{
  "model": "contrastive image-text model",
  "dataset": "photos of plants and fungi (iNaturalist)",
  "train_examples": 45211,
  "image_size": 32,
  "crop_scale_min": 0.5,
  "horizontal_flip": true,
  "tokenizer": "word",
  "vocab_size": 1482,
  "loss": "sigmoid",
  "embed_dim": 256,
  "encoder_arch": "swin",
  "encoder_norm": "layernorm",
  "encoder_norm_position": "pre",
  "encoder_activation": "relu",
  "encoder_mlp_ratio": 4,
  "encoder_head_dim": 64,
  "encoder_fused_qkv": false,
  "encoder_bias": "all",
  "encoder_qk_norm": false,
  "encoder_layer_scale_init": 0.1,
  "encoder_parallel_block": false,
  "encoder_dropout": 0.1,
  "encoder_inner_norm": false,
  "encoder_moe": "top_k",
  "encoder_drop_path": 0.1,
  "encoder_num_experts": 16,
  "encoder_moe_every": 2,
  "encoder_expert_mlp_ratio": 1,
  "encoder_experts_per_token": 2,
  "encoder_shared_expert": false,
  "encoder_patch_size": [2, 2],
  "encoder_depths": [2, 4, 4],
  "encoder_widths": [64, 128, 256],
  "text_encoder_causal": true,
  "text_encoder_width": 256,
  "text_encoder_layers": 6,
  "text_encoder_norm": "layernorm",
  "text_encoder_norm_position": "pre",
  "text_encoder_activation": "swiglu",
  "text_encoder_mlp_ratio": 4,
  "text_encoder_head_dim": 48,
  "text_encoder_fused_qkv": true,
  "text_encoder_bias": "qkv",
  "text_encoder_qk_norm": false,
  "text_encoder_parallel_block": false,
  "text_encoder_dropout": 0.05,
  "text_encoder_inner_norm": false,
  "text_encoder_positions": "learned",
  "residual_init": "scaled_by_depth",
  "optimizer": "soap",
  "beta2": 0.99,
  "lr": 0.0028,
  "beta1": 0.95,
  "shampoo_beta": 0.95,
  "eps": 1e-08,
  "precondition_frequency": 32,
  "max_precond_dim": 1024,
  "one_sided": false,
  "adamw_lr_other_params": 0.00097,
  "grad_clip": 1.0,
  "steps": 6900,
  "batch_size": 128,
  "epochs": 19.5,
  "lr_schedule": "wsd",
  "decay_fraction": 0.2,
  "final_lr_fraction": 0.01,
  "warmup_steps": 340,
  "weight_decay": 0.3,
  "adamw_weight_decay_other_params": 0.05
}
Rows from block 4 of the image encoder of a small contrastive image-text model, named by matrix and row number. Rows with one number belong to one neuron. Each number is 500 + 50 x the weight over its row's rms, rounded and kept within 0 to 999. All counts start at 0. Numbers have three digits each. After the name is the row's rms in percent of the matrix's.
After each neuron's rows are labels from the 100 images, of 14976, where the neuron reaches its highest value: "strongest on" is what is common among them. Only what is clearly more common there than usual is listed. The data: photos of plants and fungi (iNaturalist). In brackets: how many of the 100, against the usual share in percent.
# fc1: MLP up (encoder.blocks.4.mlp.fc1.weight, 512x128), inputs 64-127
# fc2: MLP down (encoder.blocks.4.mlp.fc2.weight, 128x512, transposed), outputs 64-127

fc1.361 087:406523453504465538478388465630538509438521467601554546546537515491493464471474482547449490489508508429519542593519391456482508492551505475549530475506404450481470420525540490476426451466500577
fc2.361 091:426484559454548536572510489510541435608466467483520514328491575573488506543464435520533486553485517410520442472474478483495427395497455499483446565568435432523613490498514578422408516479437443
strongest on: class Liliopsida (29 vs 9.5)

fc1.429 088:512476557545520464561475520484493571474473431610559551524521496558493489484533584518391567534585494433472493497555435558525463487532523395543485469390484541468493448435522433521492592536529535
fc2.429 086:495553494528534492499493532494482545469446423442529492519544504397484473485486486541465555505532526582479401537478591493492536513552517590392469455498566532453517544552494571414445563512546489
strongest on: order Asterales (30 vs 11); family: Asteraceae (30 vs 10.7)

fc1.314 095:442646498522589502532502537450480408520538594478561468508527527482436585542558532536515498375487526561472534559515484508508412552523454506610522446504578523510510473395519459498536611563502441
fc2.314 094:477395512505486477533554395540570488482430490565489581571450490571532503522537528459495536521484529506426437527432492559562460570512507480514420476450404471528515517431523589499493488524480502
strongest on: family: Asteraceae (31 vs 10.7); order: Asterales (31 vs 11); order Ranunculales (28 vs 4.3)

fc1.290 092:420472487572567453443560590476572488497505472644410450463502468546498491426495620518535481507573488423508526568513554434486544551466549501477560526443561433522535534394505477499433540389492539
fc2.290 087:607562464444564390423509462499543496492452557557538525577464487486430549499481539431517547481460454537474443554480455519577447504467490532484427533525500572536450490578458485425507532648505450
strongest on: order Caryophyllales (28 vs 7.7); family: Cactaceae (27 vs 3.4)

fc1.438 088:570510424459473544469503493523433416430564495536472450537426489472556475559600542470500471538510427523527461598580491582515550534426524509487484487479476422426492473448442540541523471469503499
fc2.438 097:453448485472571426499444536460448545601525449523432568506533520524441506406440508541469524509509544450321509403555540435521553488537487563508426483454556479507497506437518499537421521468465509
strongest on: order Asterales (33 vs 11); family: Asteraceae (33 vs 10.7)

fc1.444 084:458536547580510526482460536493420432621483506520541448550501424565495573528512482450489469419472454510503434595470448542461484523553394599485398482412534492462547564428422478471437510506460568
fc2.444 084:477542632568402389609536462518558507454439496502404453493508549529484448447591484518498537465508504443531530504498566514603441612468450462584410580482493526547464549438537494459540467448475488
strongest on: order Asterales (27 vs 11); family: Asteraceae (27 vs 10.7)

fc1.7 079:560474545545495455469521530494510590448399450439519535549485506504543463460556553525536444477526433434557492606470500488456602567487552497435541432532500431504506421455496546426485560477437423
fc2.7 083:532620442463483399481469515559460457450626526452558483466454473519533502491516435510481438501518612567521485473471528465504422489539455492608465505512512519510458536454498531428552427486506477
strongest on: order Asterales (30 vs 11); family: Asteraceae (29 vs 10.7)

fc1.425 152:497472526498520451578507469471594490482513485567439491496498494509477439499521513540507471495440562424475527499566521503563471429515481405459449458377559634424474480538585477538412409519409484
fc2.425 139:494496497430460526424416454521453516467549471470499485502495477513412423545524518571453471504533486521559434592496572493459563466466533499404354456479469507577475518478559556402531490464535411
strongest on: class Liliopsida (25 vs 9.5)

fc1.267 097:579398553475540533531500518486539595533435465545512512521532468499492451499494552466361527476533532425483505520452501519544499541577538618512471445393443511452581466429481464490467493472472509
fc2.267 098:503631498542560544490537485429451475472539512441462561447477479458574491463470449456450449517531441445524522447511550513484492456508427574452494444497487608532480559487511542416533458525497490
strongest on: order Asterales (28 vs 11); family: Asteraceae (28 vs 10.7)

fc1.373 092:447462514452598536461608502538488462506406536497513541583429491540529498537484521482533489583497521526513577649526461568568523460538421456512460558534482470503431480478496501520441461426467606
fc2.373 092:489478424453584499548384587497485465488454501468444554426566505460527566477541499469455515548478428558473484480505459469454478528460516537622502485538486502523526570423509374498497515528435442
strongest on: order Asterales (34 vs 11); family: Asteraceae (34 vs 10.7)

fc1.67 111:532578528484511527451444494521547568469449505484488546501467550637424537527512510443410465515608579457522516494581455435473575470478508481440463447533498546535503423635530523473485499519444437
fc2.67 111:468430497514432569590523488553487452473417499499528491442571503474388484483478506464459493465484490453441586453398474535553460627510525561488438497479586444406525519504606431496522522446511459
strongest on: class Liliopsida (33 vs 9.5)

fc1.28 076:514542473535506422539469502554471454530531499468520404477487581570518567556432587477567498413487497479514518538431506482469554501548551460541526374501491477492562438412449439534473546483524488
fc2.28 088:590507536501570555507494537440543499558365507510484483518548462485507478532519533470548471562406564456558466518502435536419513468501515577475435621432525453532463584535468483461455564461605456
strongest on: order Asterales (31 vs 11); family: Asteraceae (31 vs 10.7)

fc1.426 081:501518551575492459484471467536489507427508480571567511538514467476501503481505480444518358504505453456487463522555512507592584411461517502595518495443464516524477458537505432307503502487555411
fc2.426 077:581516375538547459461445545550522471519404524438515521451409553525520456451534535585431529469483476626426510438406459416464477514516569464492448474610434482489483448441517500488425487495536500
strongest on: class Liliopsida (25 vs 9.5)

fc1.188 076:532587501453499469487582588513443483539452499513497483528428555548473553461556471505488503494507509588411462539538429515515445564537554383638498434564565516515505491417487555525575545583531440
fc2.188 080:572473493581523523441441546520547481435473604493453479569523481478542485515529522496551469537452492469512489601526529496508519521439471520568440388558480409397461548382566523506486500616520487
strongest on: family: Asteraceae (31 vs 10.7); order: Asterales (31 vs 11); order Ranunculales (26 vs 4.3)

fc1.326 076:472518473359502568516502445608546431447510515564518482513471426446509475489481535501496474505447494570426469503463418548561465498507468507440443658569494517541513483418562520473458460543484522
fc2.326 074:519466460559610494440417492508527529519496487496459522489534568513517495496490531517541497532496521413566554501523507464321509573505474527533409459489475483416508412432494436564445491503486480
strongest on: order Asterales (40 vs 11); family: Asteraceae (40 vs 10.7)

fc1.52 088:450506520470449510516385509485447570455549576455550530526451499586452464471409481482486504574534480545430523629518476500457400443517462502583541417510530584585430489484503535468503592546541461
fc2.52 087:491553459485531411489533521537626512528486569494519408446479551568461548497505478493647595413470461541562419478496623467529468579550629512448494517428509573465565533569506477452467470490474536
strongest on: order Lamiales (25 vs 7.5)

fc1.84 074:484521502454474511492479618523475514475484575469607416561480481516434511441592431401325477508596482536464567449496514528536474539526565512557566563484481580526501523459521653560513523539559525
fc2.84 086:550432475387473535575489550575469623445496471473416495513620579529510524438443511482477559593452496466450463481459529540446524477534447514452409501462461444429502474466560524598511473594492570
strongest on: text has "common" (25 vs 6.2)

fc1.321 096:477561561446444542546477458520500428449447536440509404571545455516594521585541404452565461478559485483519531447460491527463508591497475485472436486510460471488525533471419483493602462426532491
fc2.321 094:485446496517563553487522436547477522502466493514482509439475612471458458514407523501443538465547503560528591576613512461464564400479518451498455372462560564462484455463551565484436662495397541
strongest on: order Lamiales (27 vs 7.5)

fc1.37 084:443501518556482542480536495550555376534457465507511463606486515486532476497521466544430490503530477525511447592574434539480558537440455539526475504464486549462482453365650472520455484554527504
fc2.37 095:462424471563546521461565504486604520494367449475460515476533558505508489558519525552494555524560563530449432498487504410547488534538525517541461523462542463538479501434537541504438522544447493
strongest on: order Asterales (29 vs 11); family: Asteraceae (29 vs 10.7)