A small contrastive image-text model, trained from scratch: soap at rate 0.0028.
Rows from block 7 of the image encoder of a small contrastive image-text model, named by matrix and row number. Rows with one number within an expert belong to one neuron, the router's apart. Each number is 200 + 40 x the weight over its row's rms, rounded and kept within 0 to 999. All counts start at 0.
After each expert's rows are labels from the 100 images, of 14976, where the router gives the expert most weight on average: "colour at peak" is the nearest of a few named colours to the mean colour under the peak. Only what is clearly more common there than usual is listed. The data: photos of plants and fungi (iNaturalist).
# router: router (encoder.blocks.7.mlp.router.weight, 16x256, trained with AdamW), inputs 156-207
# up: expert up (encoder.blocks.7.mlp.up, 16x256x256), inputs 156-207
# down: expert down (encoder.blocks.7.mlp.down, 16x256x256, transposed), outputs 156-207

# expert 6
router.6,170,153,200,213,275,163,192,183,157,181,157,186,160,274,162,194,203,151,274,142,167,159,186,202,231,151,150,189,184,189,228,134,248,155,132,240,269,180,174,261,295,269,196,224,265,235,160,165,259,204,168,175
up.0,197,156,232,166,219,67,271,189,132,141,210,209,146,220,216,242,178,203,177,185,252,248,182,190,139,182,202,267,259,183,280,226,249,112,162,151,198,232,216,260,133,230,170,225,244,177,187,221,155,192,194,213
down.0,259,143,197,253,165,182,214,294,254,199,155,175,214,183,188,213,163,238,170,150,224,188,180,234,252,150,227,244,157,165,164,139,224,257,145,242,241,164,176,171,200,193,169,195,290,197,189,204,232,186,153,207
up.1,242,217,220,209,225,190,219,249,210,174,222,187,217,142,257,94,184,201,186,167,210,234,169,149,152,137,230,220,152,206,201,237,185,226,175,183,216,189,167,229,240,179,170,202,267,90,198,227,194,142,200,192
down.1,112,175,226,229,194,206,254,197,219,175,144,202,152,204,232,183,211,158,183,181,208,198,177,227,167,203,268,199,261,212,206,167,199,167,201,188,216,228,179,218,240,265,192,202,218,205,68,186,178,215,211,157
up.2,184,173,197,303,202,207,129,220,199,227,186,191,227,247,148,231,171,186,220,204,195,152,144,227,165,213,203,237,198,198,239,190,167,158,242,186,135,200,188,203,279,173,195,109,205,252,203,176,202,199,258,228
down.2,211,175,189,268,163,234,273,197,194,172,175,258,169,209,211,179,222,236,198,232,173,140,227,226,260,176,204,254,258,167,225,222,246,144,255,141,197,268,152,199,206,193,320,183,200,168,179,197,196,204,194,231
colour at peak: brown

# expert 4
router.4,200,198,162,191,201,217,209,133,145,208,193,240,207,180,238,230,237,143,137,231,224,129,194,163,193,213,253,239,195,183,246,157,181,155,268,222,245,198,195,167,207,222,169,189,224,134,168,192,268,186,257,142
up.37,183,180,108,156,277,152,202,265,208,181,205,285,151,225,265,215,206,179,184,291,179,177,224,183,237,206,212,255,197,196,138,192,249,169,169,228,150,229,149,251,101,171,221,200,232,105,187,184,206,194,225,161
down.37,236,194,227,154,228,197,241,225,169,196,210,198,176,228,195,261,233,208,194,196,199,179,208,264,191,174,142,202,238,154,201,178,208,197,192,239,216,227,206,245,204,164,259,214,230,213,201,279,192,187,185,274
up.38,231,214,236,235,208,128,252,174,237,193,212,273,110,176,230,262,192,240,179,219,228,210,193,199,212,147,214,134,169,132,154,222,147,219,174,139,258,142,191,113,183,234,224,267,208,195,280,207,177,190,167,152
down.38,68,248,188,182,232,251,194,102,207,267,199,152,268,250,186,193,186,225,295,166,239,205,199,162,239,225,159,222,159,219,185,182,228,217,195,239,232,182,176,171,240,206,181,102,238,219,207,106,197,160,168,134
up.39,154,175,230,170,234,148,270,167,209,206,227,202,254,260,153,145,276,241,250,224,252,216,196,268,222,194,172,140,229,187,225,174,188,166,245,207,158,177,223,184,218,183,225,145,257,202,258,230,167,237,179,236
down.39,208,204,145,225,182,190,161,148,148,207,253,167,155,202,204,200,216,257,191,268,226,257,250,251,226,170,168,251,166,225,279,291,181,289,234,257,275,264,182,229,216,219,240,174,216,187,158,252,166,178,342,197
colour at peak: grey

# expert 0
router.0,118,180,242,236,164,181,184,183,237,285,206,187,183,193,139,212,190,189,242,209,225,235,175,154,213,247,199,130,211,155,228,182,230,146,152,252,199,188,124,223,176,252,196,175,204,224,239,270,213,285,245,219
up.0,193,162,262,158,239,244,226,171,288,134,164,208,204,130,185,168,206,254,202,205,223,209,254,256,205,169,174,201,160,221,218,212,173,224,230,149,248,180,253,149,187,253,205,160,221,173,194,159,230,224,150,209
down.0,177,132,219,186,207,201,196,178,197,187,210,204,172,177,181,248,228,136,190,206,212,171,190,201,315,173,224,245,210,227,228,143,162,164,168,189,178,204,196,198,147,262,238,185,168,193,153,245,183,150,262,194
up.1,199,141,226,141,185,159,196,184,177,161,140,207,190,205,175,212,128,211,192,263,159,211,130,235,134,96,208,216,206,267,170,244,223,177,196,197,266,172,153,248,125,255,226,146,186,223,232,169,192,184,229,169
down.1,212,197,237,223,152,154,159,186,208,150,133,205,209,163,184,179,167,221,230,136,260,159,209,224,193,205,220,246,197,198,310,190,180,182,204,241,184,162,193,189,275,224,187,171,198,173,179,107,208,264,90,199
up.2,224,185,222,156,204,191,246,186,215,207,250,182,111,206,242,278,222,115,275,157,258,197,209,192,252,235,152,213,242,208,136,161,270,214,213,147,178,163,229,163,238,152,130,135,230,250,145,246,187,233,205,134
down.2,244,172,213,220,182,237,126,249,193,259,165,257,208,132,260,257,290,237,238,299,158,187,133,240,193,244,123,177,283,212,184,155,200,233,222,204,107,205,242,178,212,245,188,206,155,175,185,230,237,172,157,206
colour at peak: green

# expert 5
router.5,180,128,159,169,267,193,153,171,203,241,210,206,155,196,196,212,220,187,300,148,252,141,196,201,224,191,169,176,232,144,140,223,278,181,180,175,212,247,209,169,234,219,170,300,176,222,208,153,135,176,240,163
up.0,166,189,189,196,226,190,219,161,123,220,200,162,225,202,149,148,159,255,205,262,206,217,175,204,183,106,215,195,176,184,223,234,219,153,208,169,195,152,221,243,205,207,151,259,255,213,176,214,186,287,217,230
down.0,260,140,181,237,197,194,252,167,246,212,222,243,233,134,130,220,228,253,248,174,234,202,159,182,163,186,233,219,168,188,251,108,185,244,234,179,141,189,152,212,229,250,188,167,206,138,189,182,228,284,238,168
up.1,257,132,188,161,247,205,245,174,247,181,195,161,217,171,200,169,193,204,257,229,210,203,211,215,219,164,135,250,250,230,203,226,213,160,281,197,155,222,245,147,221,221,236,192,209,164,171,212,111,212,254,248
down.1,189,203,195,202,184,176,211,195,226,340,180,103,279,237,171,193,154,197,227,195,169,215,177,248,167,258,267,162,244,179,184,204,183,224,163,151,249,181,186,222,190,195,245,211,250,156,190,180,181,133,172,177
up.2,178,200,205,190,225,202,274,200,157,223,253,153,216,183,203,251,148,210,199,107,184,265,256,167,199,214,249,239,187,239,147,189,228,174,223,265,192,222,213,271,121,196,152,228,141,195,246,265,187,232,208,190
down.2,242,195,201,204,156,236,249,196,246,94,210,154,115,230,201,205,156,132,182,144,223,170,176,187,175,119,112,280,231,177,187,215,247,209,164,211,168,219,222,158,188,179,237,212,176,177,155,235,135,251,234,250
colour at peak: grey

# expert 13
router.13,261,251,200,184,188,159,156,261,214,156,214,185,226,224,141,196,180,250,196,209,169,195,301,192,177,197,190,231,198,264,157,193,143,247,161,176,138,210,225,132,185,106,268,256,151,231,253,130,224,208,203,127
up.37,183,188,210,222,244,165,165,222,217,94,199,141,278,226,159,221,208,247,195,142,245,189,196,208,259,156,211,169,267,227,239,151,290,286,203,178,247,245,208,213,139,238,205,251,239,223,124,236,232,227,183,232
down.37,161,179,170,205,203,127,178,239,170,232,179,175,127,226,197,195,187,226,244,205,201,183,232,263,244,212,245,186,190,248,195,249,127,189,201,212,219,160,223,231,236,169,174,198,290,209,242,261,234,219,176,228
up.38,247,175,235,190,113,143,236,223,209,155,138,246,248,188,249,196,216,179,201,130,216,263,227,219,268,184,213,170,197,153,175,219,227,264,192,223,220,223,175,177,236,167,216,185,248,262,222,250,282,180,218,245
down.38,183,174,203,188,256,266,180,286,136,185,156,214,193,144,173,230,212,118,197,128,146,201,187,183,201,133,178,164,236,202,242,181,239,165,189,178,250,220,173,200,282,194,302,208,206,164,204,185,226,155,145,261
up.39,250,175,152,226,185,268,216,155,215,179,169,201,233,148,181,75,129,211,167,202,245,233,270,147,143,225,243,194,227,179,204,184,174,195,240,138,215,189,279,185,171,201,196,245,207,155,214,94,162,224,160,221
down.39,139,160,254,171,180,227,193,219,236,273,235,167,114,241,194,300,233,180,246,186,162,157,210,260,248,180,207,210,240,225,285,258,257,192,177,186,247,241,190,173,209,168,205,220,210,214,200,160,228,230,182,176
colour at peak: brown

# expert 10
router.10,220,181,235,198,179,313,218,161,190,174,278,236,249,178,207,203,201,220,151,198,247,160,275,182,83,256,167,243,169,172,164,201,228,135,163,166,208,211,201,213,223,193,266,221,165,197,138,217,255,218,218,144
up.37,264,209,171,246,182,146,209,243,204,262,174,144,247,239,228,174,193,185,216,229,222,164,200,211,250,250,224,206,140,166,203,215,237,146,147,163,215,178,197,171,197,200,159,211,123,153,250,177,238,257,148,214
down.37,283,244,196,218,261,223,254,162,163,212,219,240,279,152,217,214,198,173,209,95,227,181,204,229,223,211,209,157,180,268,199,170,189,231,212,226,155,197,231,159,175,198,204,226,180,268,252,224,173,283,271,186
up.38,193,196,300,193,250,196,238,146,195,244,144,127,220,208,165,132,192,256,184,211,159,196,253,140,136,202,192,191,221,216,226,163,217,222,217,200,212,221,189,226,175,156,291,218,200,145,206,207,170,176,124,221
down.38,192,194,243,177,245,234,165,224,213,205,231,215,238,225,184,203,190,230,200,210,167,236,172,275,199,192,179,212,184,204,154,160,239,210,231,162,129,184,238,221,207,241,188,259,161,253,281,255,216,198,144,257
up.39,196,198,155,189,237,198,186,147,229,154,251,148,220,214,234,203,231,185,181,162,189,245,242,169,121,179,147,110,222,251,196,202,218,268,188,217,180,172,209,239,211,198,184,224,203,238,251,216,236,243,148,193
down.39,229,228,232,166,183,238,132,142,262,93,185,223,208,202,250,139,295,187,210,142,225,202,203,177,215,203,271,217,189,157,190,100,214,192,239,198,184,206,205,220,204,224,164,189,200,258,250,268,214,212,194,285
colour at peak: brown; black

# expert 15
router.15,255,213,201,256,134,182,206,200,142,216,235,212,201,154,178,228,238,164,190,182,167,168,190,264,265,190,213,162,219,142,287,246,205,190,198,202,239,293,171,256,235,198,222,177,217,203,175,186,220,216,233,169
up.0,231,90,161,161,157,174,203,191,181,235,188,214,215,193,198,190,163,253,175,167,190,110,170,210,186,207,190,204,224,165,147,262,185,138,181,226,213,155,182,209,215,258,212,201,117,211,142,181,194,245,328,159
down.0,185,194,188,198,240,229,133,185,216,198,191,166,209,202,196,227,252,164,230,195,191,292,227,185,174,206,150,119,171,113,295,140,232,181,182,112,217,194,232,206,171,225,197,185,193,187,231,223,228,154,190,174
up.1,282,240,178,210,181,217,208,204,108,212,174,160,275,219,221,194,172,212,208,207,223,232,130,177,173,147,255,171,235,218,209,149,192,250,151,268,186,207,134,217,148,189,169,148,264,196,227,208,145,220,168,246
down.1,222,273,230,202,203,186,203,233,223,204,162,219,135,239,203,237,109,258,214,182,171,230,217,207,224,242,247,248,197,182,162,248,216,165,232,262,173,302,172,178,195,135,171,190,215,245,165,200,198,184,229,240
up.2,166,189,222,155,158,175,237,183,217,195,305,143,182,204,117,163,208,290,205,223,250,199,112,262,173,178,155,173,226,218,237,168,203,117,260,247,156,179,150,213,196,230,232,202,206,151,147,218,147,150,156,208
down.2,214,197,154,250,215,216,190,230,162,119,267,197,167,259,182,123,163,34,164,194,129,215,182,193,211,218,213,195,222,223,198,159,282,185,195,165,228,224,181,249,238,223,228,207,238,198,178,184,216,210,180,181
colour at peak: grey