config.yaml
encoder_arch: "swin"
model: "contrastive image-text model"
dataset: "photos of plants and fungi (iNaturalist)"
train_examples: 45211
image_size: 32
crop_scale_min: 0.5
horizontal_flip: true
tokenizer: "word"
vocab_size: 1482
loss: "sigmoid"
embed_dim: 256
encoder_norm: "layernorm"
encoder_norm_position: "pre"
encoder_activation: "relu"
encoder_mlp_ratio: 4
encoder_head_dim: 64
encoder_fused_qkv: false
encoder_bias: "all"
encoder_qk_norm: false
encoder_layer_scale_init: 0.1
encoder_parallel_block: false
encoder_dropout: 0.1
encoder_inner_norm: false
encoder_moe: "top_k"
encoder_drop_path: 0.1
encoder_num_experts: 16
encoder_moe_every: 2
encoder_expert_mlp_ratio: 1
encoder_experts_per_token: 2
encoder_shared_expert: false
encoder_patch_size: [2, 2]
encoder_depths: [2, 4, 4]
encoder_widths: [64, 128, 256]
text_encoder_causal: true
text_encoder_width: 256
text_encoder_layers: 6
text_encoder_norm: "layernorm"
text_encoder_norm_position: "pre"
text_encoder_activation: "swiglu"
text_encoder_mlp_ratio: 4
text_encoder_head_dim: 48
text_encoder_fused_qkv: true
text_encoder_bias: "qkv"
text_encoder_qk_norm: false
text_encoder_parallel_block: false
text_encoder_dropout: 0.05
text_encoder_inner_norm: false
text_encoder_positions: "learned"
residual_init: "scaled_by_depth"
optimizer: "soap"
beta2: 0.99
lr: 0.0028
beta1: 0.95
shampoo_beta: 0.95
eps: 1e-08
precondition_frequency: 32
max_precond_dim: 1024
one_sided: false
adamw_lr_other_params: 0.00097
grad_clip: 1.0
steps: 6900
batch_size: 128
epochs: 19.5
lr_schedule: "wsd"
decay_fraction: 0.2
final_lr_fraction: 0.01
warmup_steps: 340
weight_decay: 0.3
adamw_weight_decay_other_params: 0.05
Rows from block 2 of the image encoder of a small contrastive image-text model, named by matrix and row number. Rows with one number belong to one neuron. Each number is 500 + 50 x the weight over its row's rms, rounded and kept within 0 to 999. All counts start at 0. Numbers have three digits each.
After each neuron's rows are labels from the 100 images, of 14976, where the neuron reaches its highest value: "top examples" is what is common among them. Only what is clearly more common there than usual is listed. The data: photos of plants and fungi (iNaturalist).
# fc1: MLP up (encoder.blocks.2.mlp.fc1.weight, 512x128), inputs 0-63
# fc2: MLP down (encoder.blocks.2.mlp.fc2.weight, 128x512, transposed), outputs 0-63

fc1.215:455477586504476479546508539425515495487589499535492440473431474513530524405544489502555470520461460541500558425513596490546511494484563533433497528483539544453482445430430488455498498401424552
fc2.215:474533584452433516510510479597565503585491428542448502540549469476444559516505584593472514534544518501462471494499469510526541489599560531563565556505533540505554513519524576569515467640521430
top examples: order Lamiales

fc1.415:534474507495385501446533483483441613582424481546524546526504455513508536455472540538432485516442527429483483560550463541503467546368469452506503494538537516405552504499550387532511418517513518
fc2.415:453519480424431540570555594407492485397515537545483554589507472526487513472484482396553569533435545517422474516490515445446558440524542515575494426527560473542473533573497563583556503559522521
top examples: order Lamiales

fc1.358:549542515543516586529454530489485508428552477424482524483520453457494442591510496509465499607488537400477573464582551500420499407450491465555546591571471549537447380513399457513496472461453520
fc2.358:459471412426508478452446550479551417521499506443492469551460489481478454574579487496475478409495458604473531567551588444512494545511474508496495446485554451545512551483434606523485522536582586
top examples: class Liliopsida

fc1.172:485529550538583488472513488536470486498465495605472484375523547499537514485463546497422480512468458571484434370486600489568464475458492556500590496499445516395556415459500516498471456464487552
fc2.172:510494452477416479467564569461533436541518453478546440510542394605477500435452500573467454492483433398504513510468436524585391526467473498443557546524531458537549517512474432533453539476542573
top examples: order Asterales; family: Asteraceae

fc1.43:470499432524515503489451505504468457508523504469457513500401536436527614567584431496504524514472492541498570577506495478504426551483512535498469590624450438573444550563577546513512532548496404
fc2.43:499385558513477424548593496479580495484504500483541408519588422481538456420470518541557532515556443552514493390495435588471562464502478470452482448522482551483517517489446459504476532515536529
top examples: order Asterales; family: Asteraceae

fc1.185:518490615514439509450504452554458506522465409572438475487490572543505530435530442501486508493562540507454376445416490562535520424590489484478531503483577487462501520448539425476507507552498456
fc2.185:404532393525510595531591510543601467427591551518490423519588470529606536511474599496486530521501465468459538494494501468567474612440532511396485470500471508470486408514482476519513497465566480
top examples: order Asterales; family: Asteraceae

fc1.426:466626488388658450454471469421471550431444509543492532442510532460497516511533484533498492523540452508556591473554451543456487462474514550481550477524549567529500521519469546474493562576555478
fc2.426:614506497480463517468499489618459488562558477586547437519420477524459473449505532519472500478446454465553470556446549577538542509501537473484459420581504491407524508390600449545617437511492521
top examples: order Asterales; family: Asteraceae

fc1.377:601491399557525451438476496487433461499511535516573487529590512535522450558506572557617526425513534447535555593455538533510497503449506518443410530536508388550556468543497612450457538464392593
fc2.377:510608492450546514566535415512507566468487407552509471515479356388471525517547465494500544435462405537437495510491504557505497586546527485514462480494513474504563441559465513580491560453601504
top examples: order Asterales; family: Asteraceae

fc1.481:578510543564543431468395601516547593437572408581449524501489545481499459470533461496440520472492509519444471594451528380532493568537505489481424489454485461451491503459585437509573541420492488
fc2.481:483456490515535571456499445506447541565482496456460534460490441517503507539632560462500448411557503430513529541496483486523478391547479496476407557504540504462440533496458465477554420440452481
top examples: order Asterales; family: Asteraceae

fc1.200:457564443512457528513512487525519552549450463509440504474412515489448467426474441498464539503478573427486515403491535458402473465498497505491504497526552535403395484584515447551438497513484474
fc2.200:530478545538613520466546470516437484554456507478545449510554455491518499563538529498476562470509432555451574631483455461554550580484522472509496474538449547590493503471521530548474478543563573
top examples: order Asterales; family: Asteraceae

fc1.40:605562487693440503420488515474500422623513528495493463568494405511538529554437487503462511465478537560419590479500561495524481517525447512489526458533608541471423506535494562474467513514477527
fc2.40:412445534443493457445429553525469501459405457521502536430432548539523546501522559510444525505505438495516484424531610510538523472583584492481615563424507486374513462514468502461522494469466436
top examples: class Liliopsida

fc1.317:448579446442476540457445578582416551578517532588561591475566465473456524451535493504476579524495495505531432457530566507535500510538389541468599516482561531459593479498536521450411465561538507
fc2.317:495547495548515448497594476552521583561491489438470549450426432572450528579494419541482501535457527486468443548417507506450475519473510572464569428489555486463473498469579474601584507536479479
top examples: class Liliopsida

fc1.266:544472561597419420502531444470503478502472463492598556519482502494461477453402452559513564457447481480525472493489534512496435484452537439542522477507514520456463441468485420497606558447432554
fc2.266:463473579493573434508559466545539523534549545453424441533496487472517521495564524483572533488499433462491575442428469457454498564531563497365400587510607427522452478541406482485533466456564558
top examples: order Asterales; family: Asteraceae

fc1.367:545521422530507473487524500523470519493549544563548537459513420512520414556447513489526457485400446468564545572468520497411539581551492452619407564494515496585444572512474514463510460396451564
fc2.367:510570498538390525444567490541559512492480462525531586552451483463596486396492533573549564517491467538478492566504540534556524559439465532404523603466570413525590482520460525465547505494580520
top examples: order Asterales; family: Asteraceae

fc1.399:508565472504451505479588478541463575498511476503438563419453476523542545435582524521466497520519534539590534452626502485479503531543428533387553445485515427584551467538523563508491469513515467
fc2.399:523525476499414451473528496517451539436515595510505419508440496494462405531494596464466467471574485402483415508531476421507537493538465464462476557487529465390464488522587465462541570491479491
top examples: order Asterales; family: Asteraceae

fc1.324:521522387482573506510539510486442575395579475519440463503496489490546462466511394513577478546502488409578443575454563573560507526541492486471416552459429498527515497556511457560540535442441467
fc2.324:543532509601452528505516564485529472493590516530487448513482436572498459549522514484357573477496409556531533513569520478554500511531411463542533466412567487573466552489435469435507652528493399
top examples: order Asterales; family: Asteraceae

fc1.362:435552521457490451493543427553564473560465510436490483412509506439558656456484650546516539433533513458534403546434519535562488450469489543390552522480517497506513571434441472463516428503539587
fc2.362:609630440522462493464501495530460530467471400402482567475529444510506464514547476609491501572500476407519478427549470572498502472549456567459457573458541462450458388528464479545528502584480513
top examples: order Asterales

fc1.402:508443461516565466611454544533431512495627480520451456484533537470577505496551510498579501431489532527441382539546485533488507433613501522502542443498435501433456447431601493457537602530451604
fc2.402:429530433452494437561492524433610527479485518518440498475476514471465418566544438374474538585558452575529504565526450488494479676441501457510512622479541502510519635579456493452440563493505473
top examples: class Liliopsida

fc1.496:569568513442514467440454553499505517501476467527578456520589528507538442518488437406515595500469530430498501485526457448549496534528542413609498479553573473454459497531545571474494489433483519
fc2.496:573570455485483488508540474495453433438517624489415486499525494495434459447472525496460447486510500460466484497573470526489472558509574597525357557518494484341477459473467453528498482526502429
top examples: order Asterales; family: Asteraceae

fc1.444:546528472544522523480545480429514566514522516462502506495435489475457525461441434472483542471397438613549513456492473423460535620640484509481540608505562610391494506473416445518510537588477500
fc2.444:452497504443544487443500466477453496554466477430594385522467538550517491506550510460542509515609585402496439535489483576474483453427513532463501458509517536550558516529514445367535516449532502
top examples: class Liliopsida

fc1.237:477505475428521506548574481514446460561465460468471470481451557474489474530511408486481520531385457397508595501492455582457450558622611495487458586510550552411477524505580538436549600454518525
fc2.237:478552447599539574410516519552506531413441464552461590574496505454491550500553578545511517444523561526605535458472515470488470425422462410498557451447533428543509530549586479596444459513597513
top examples: order Lamiales

fc1.345:445525481567441530574461490589425538585587455468466498488531518483503543481433535480583569541463502500477558483410497486480516459476467528429563488533566501456531425452505650441383427534540527
fc2.345:524457565518491468363489517463436474559491544559553445555478525443494544561557401469521394524523552476516459562553434534443545459550492486510563460492641459496457548502477433498487485484537491
top examples: class Liliopsida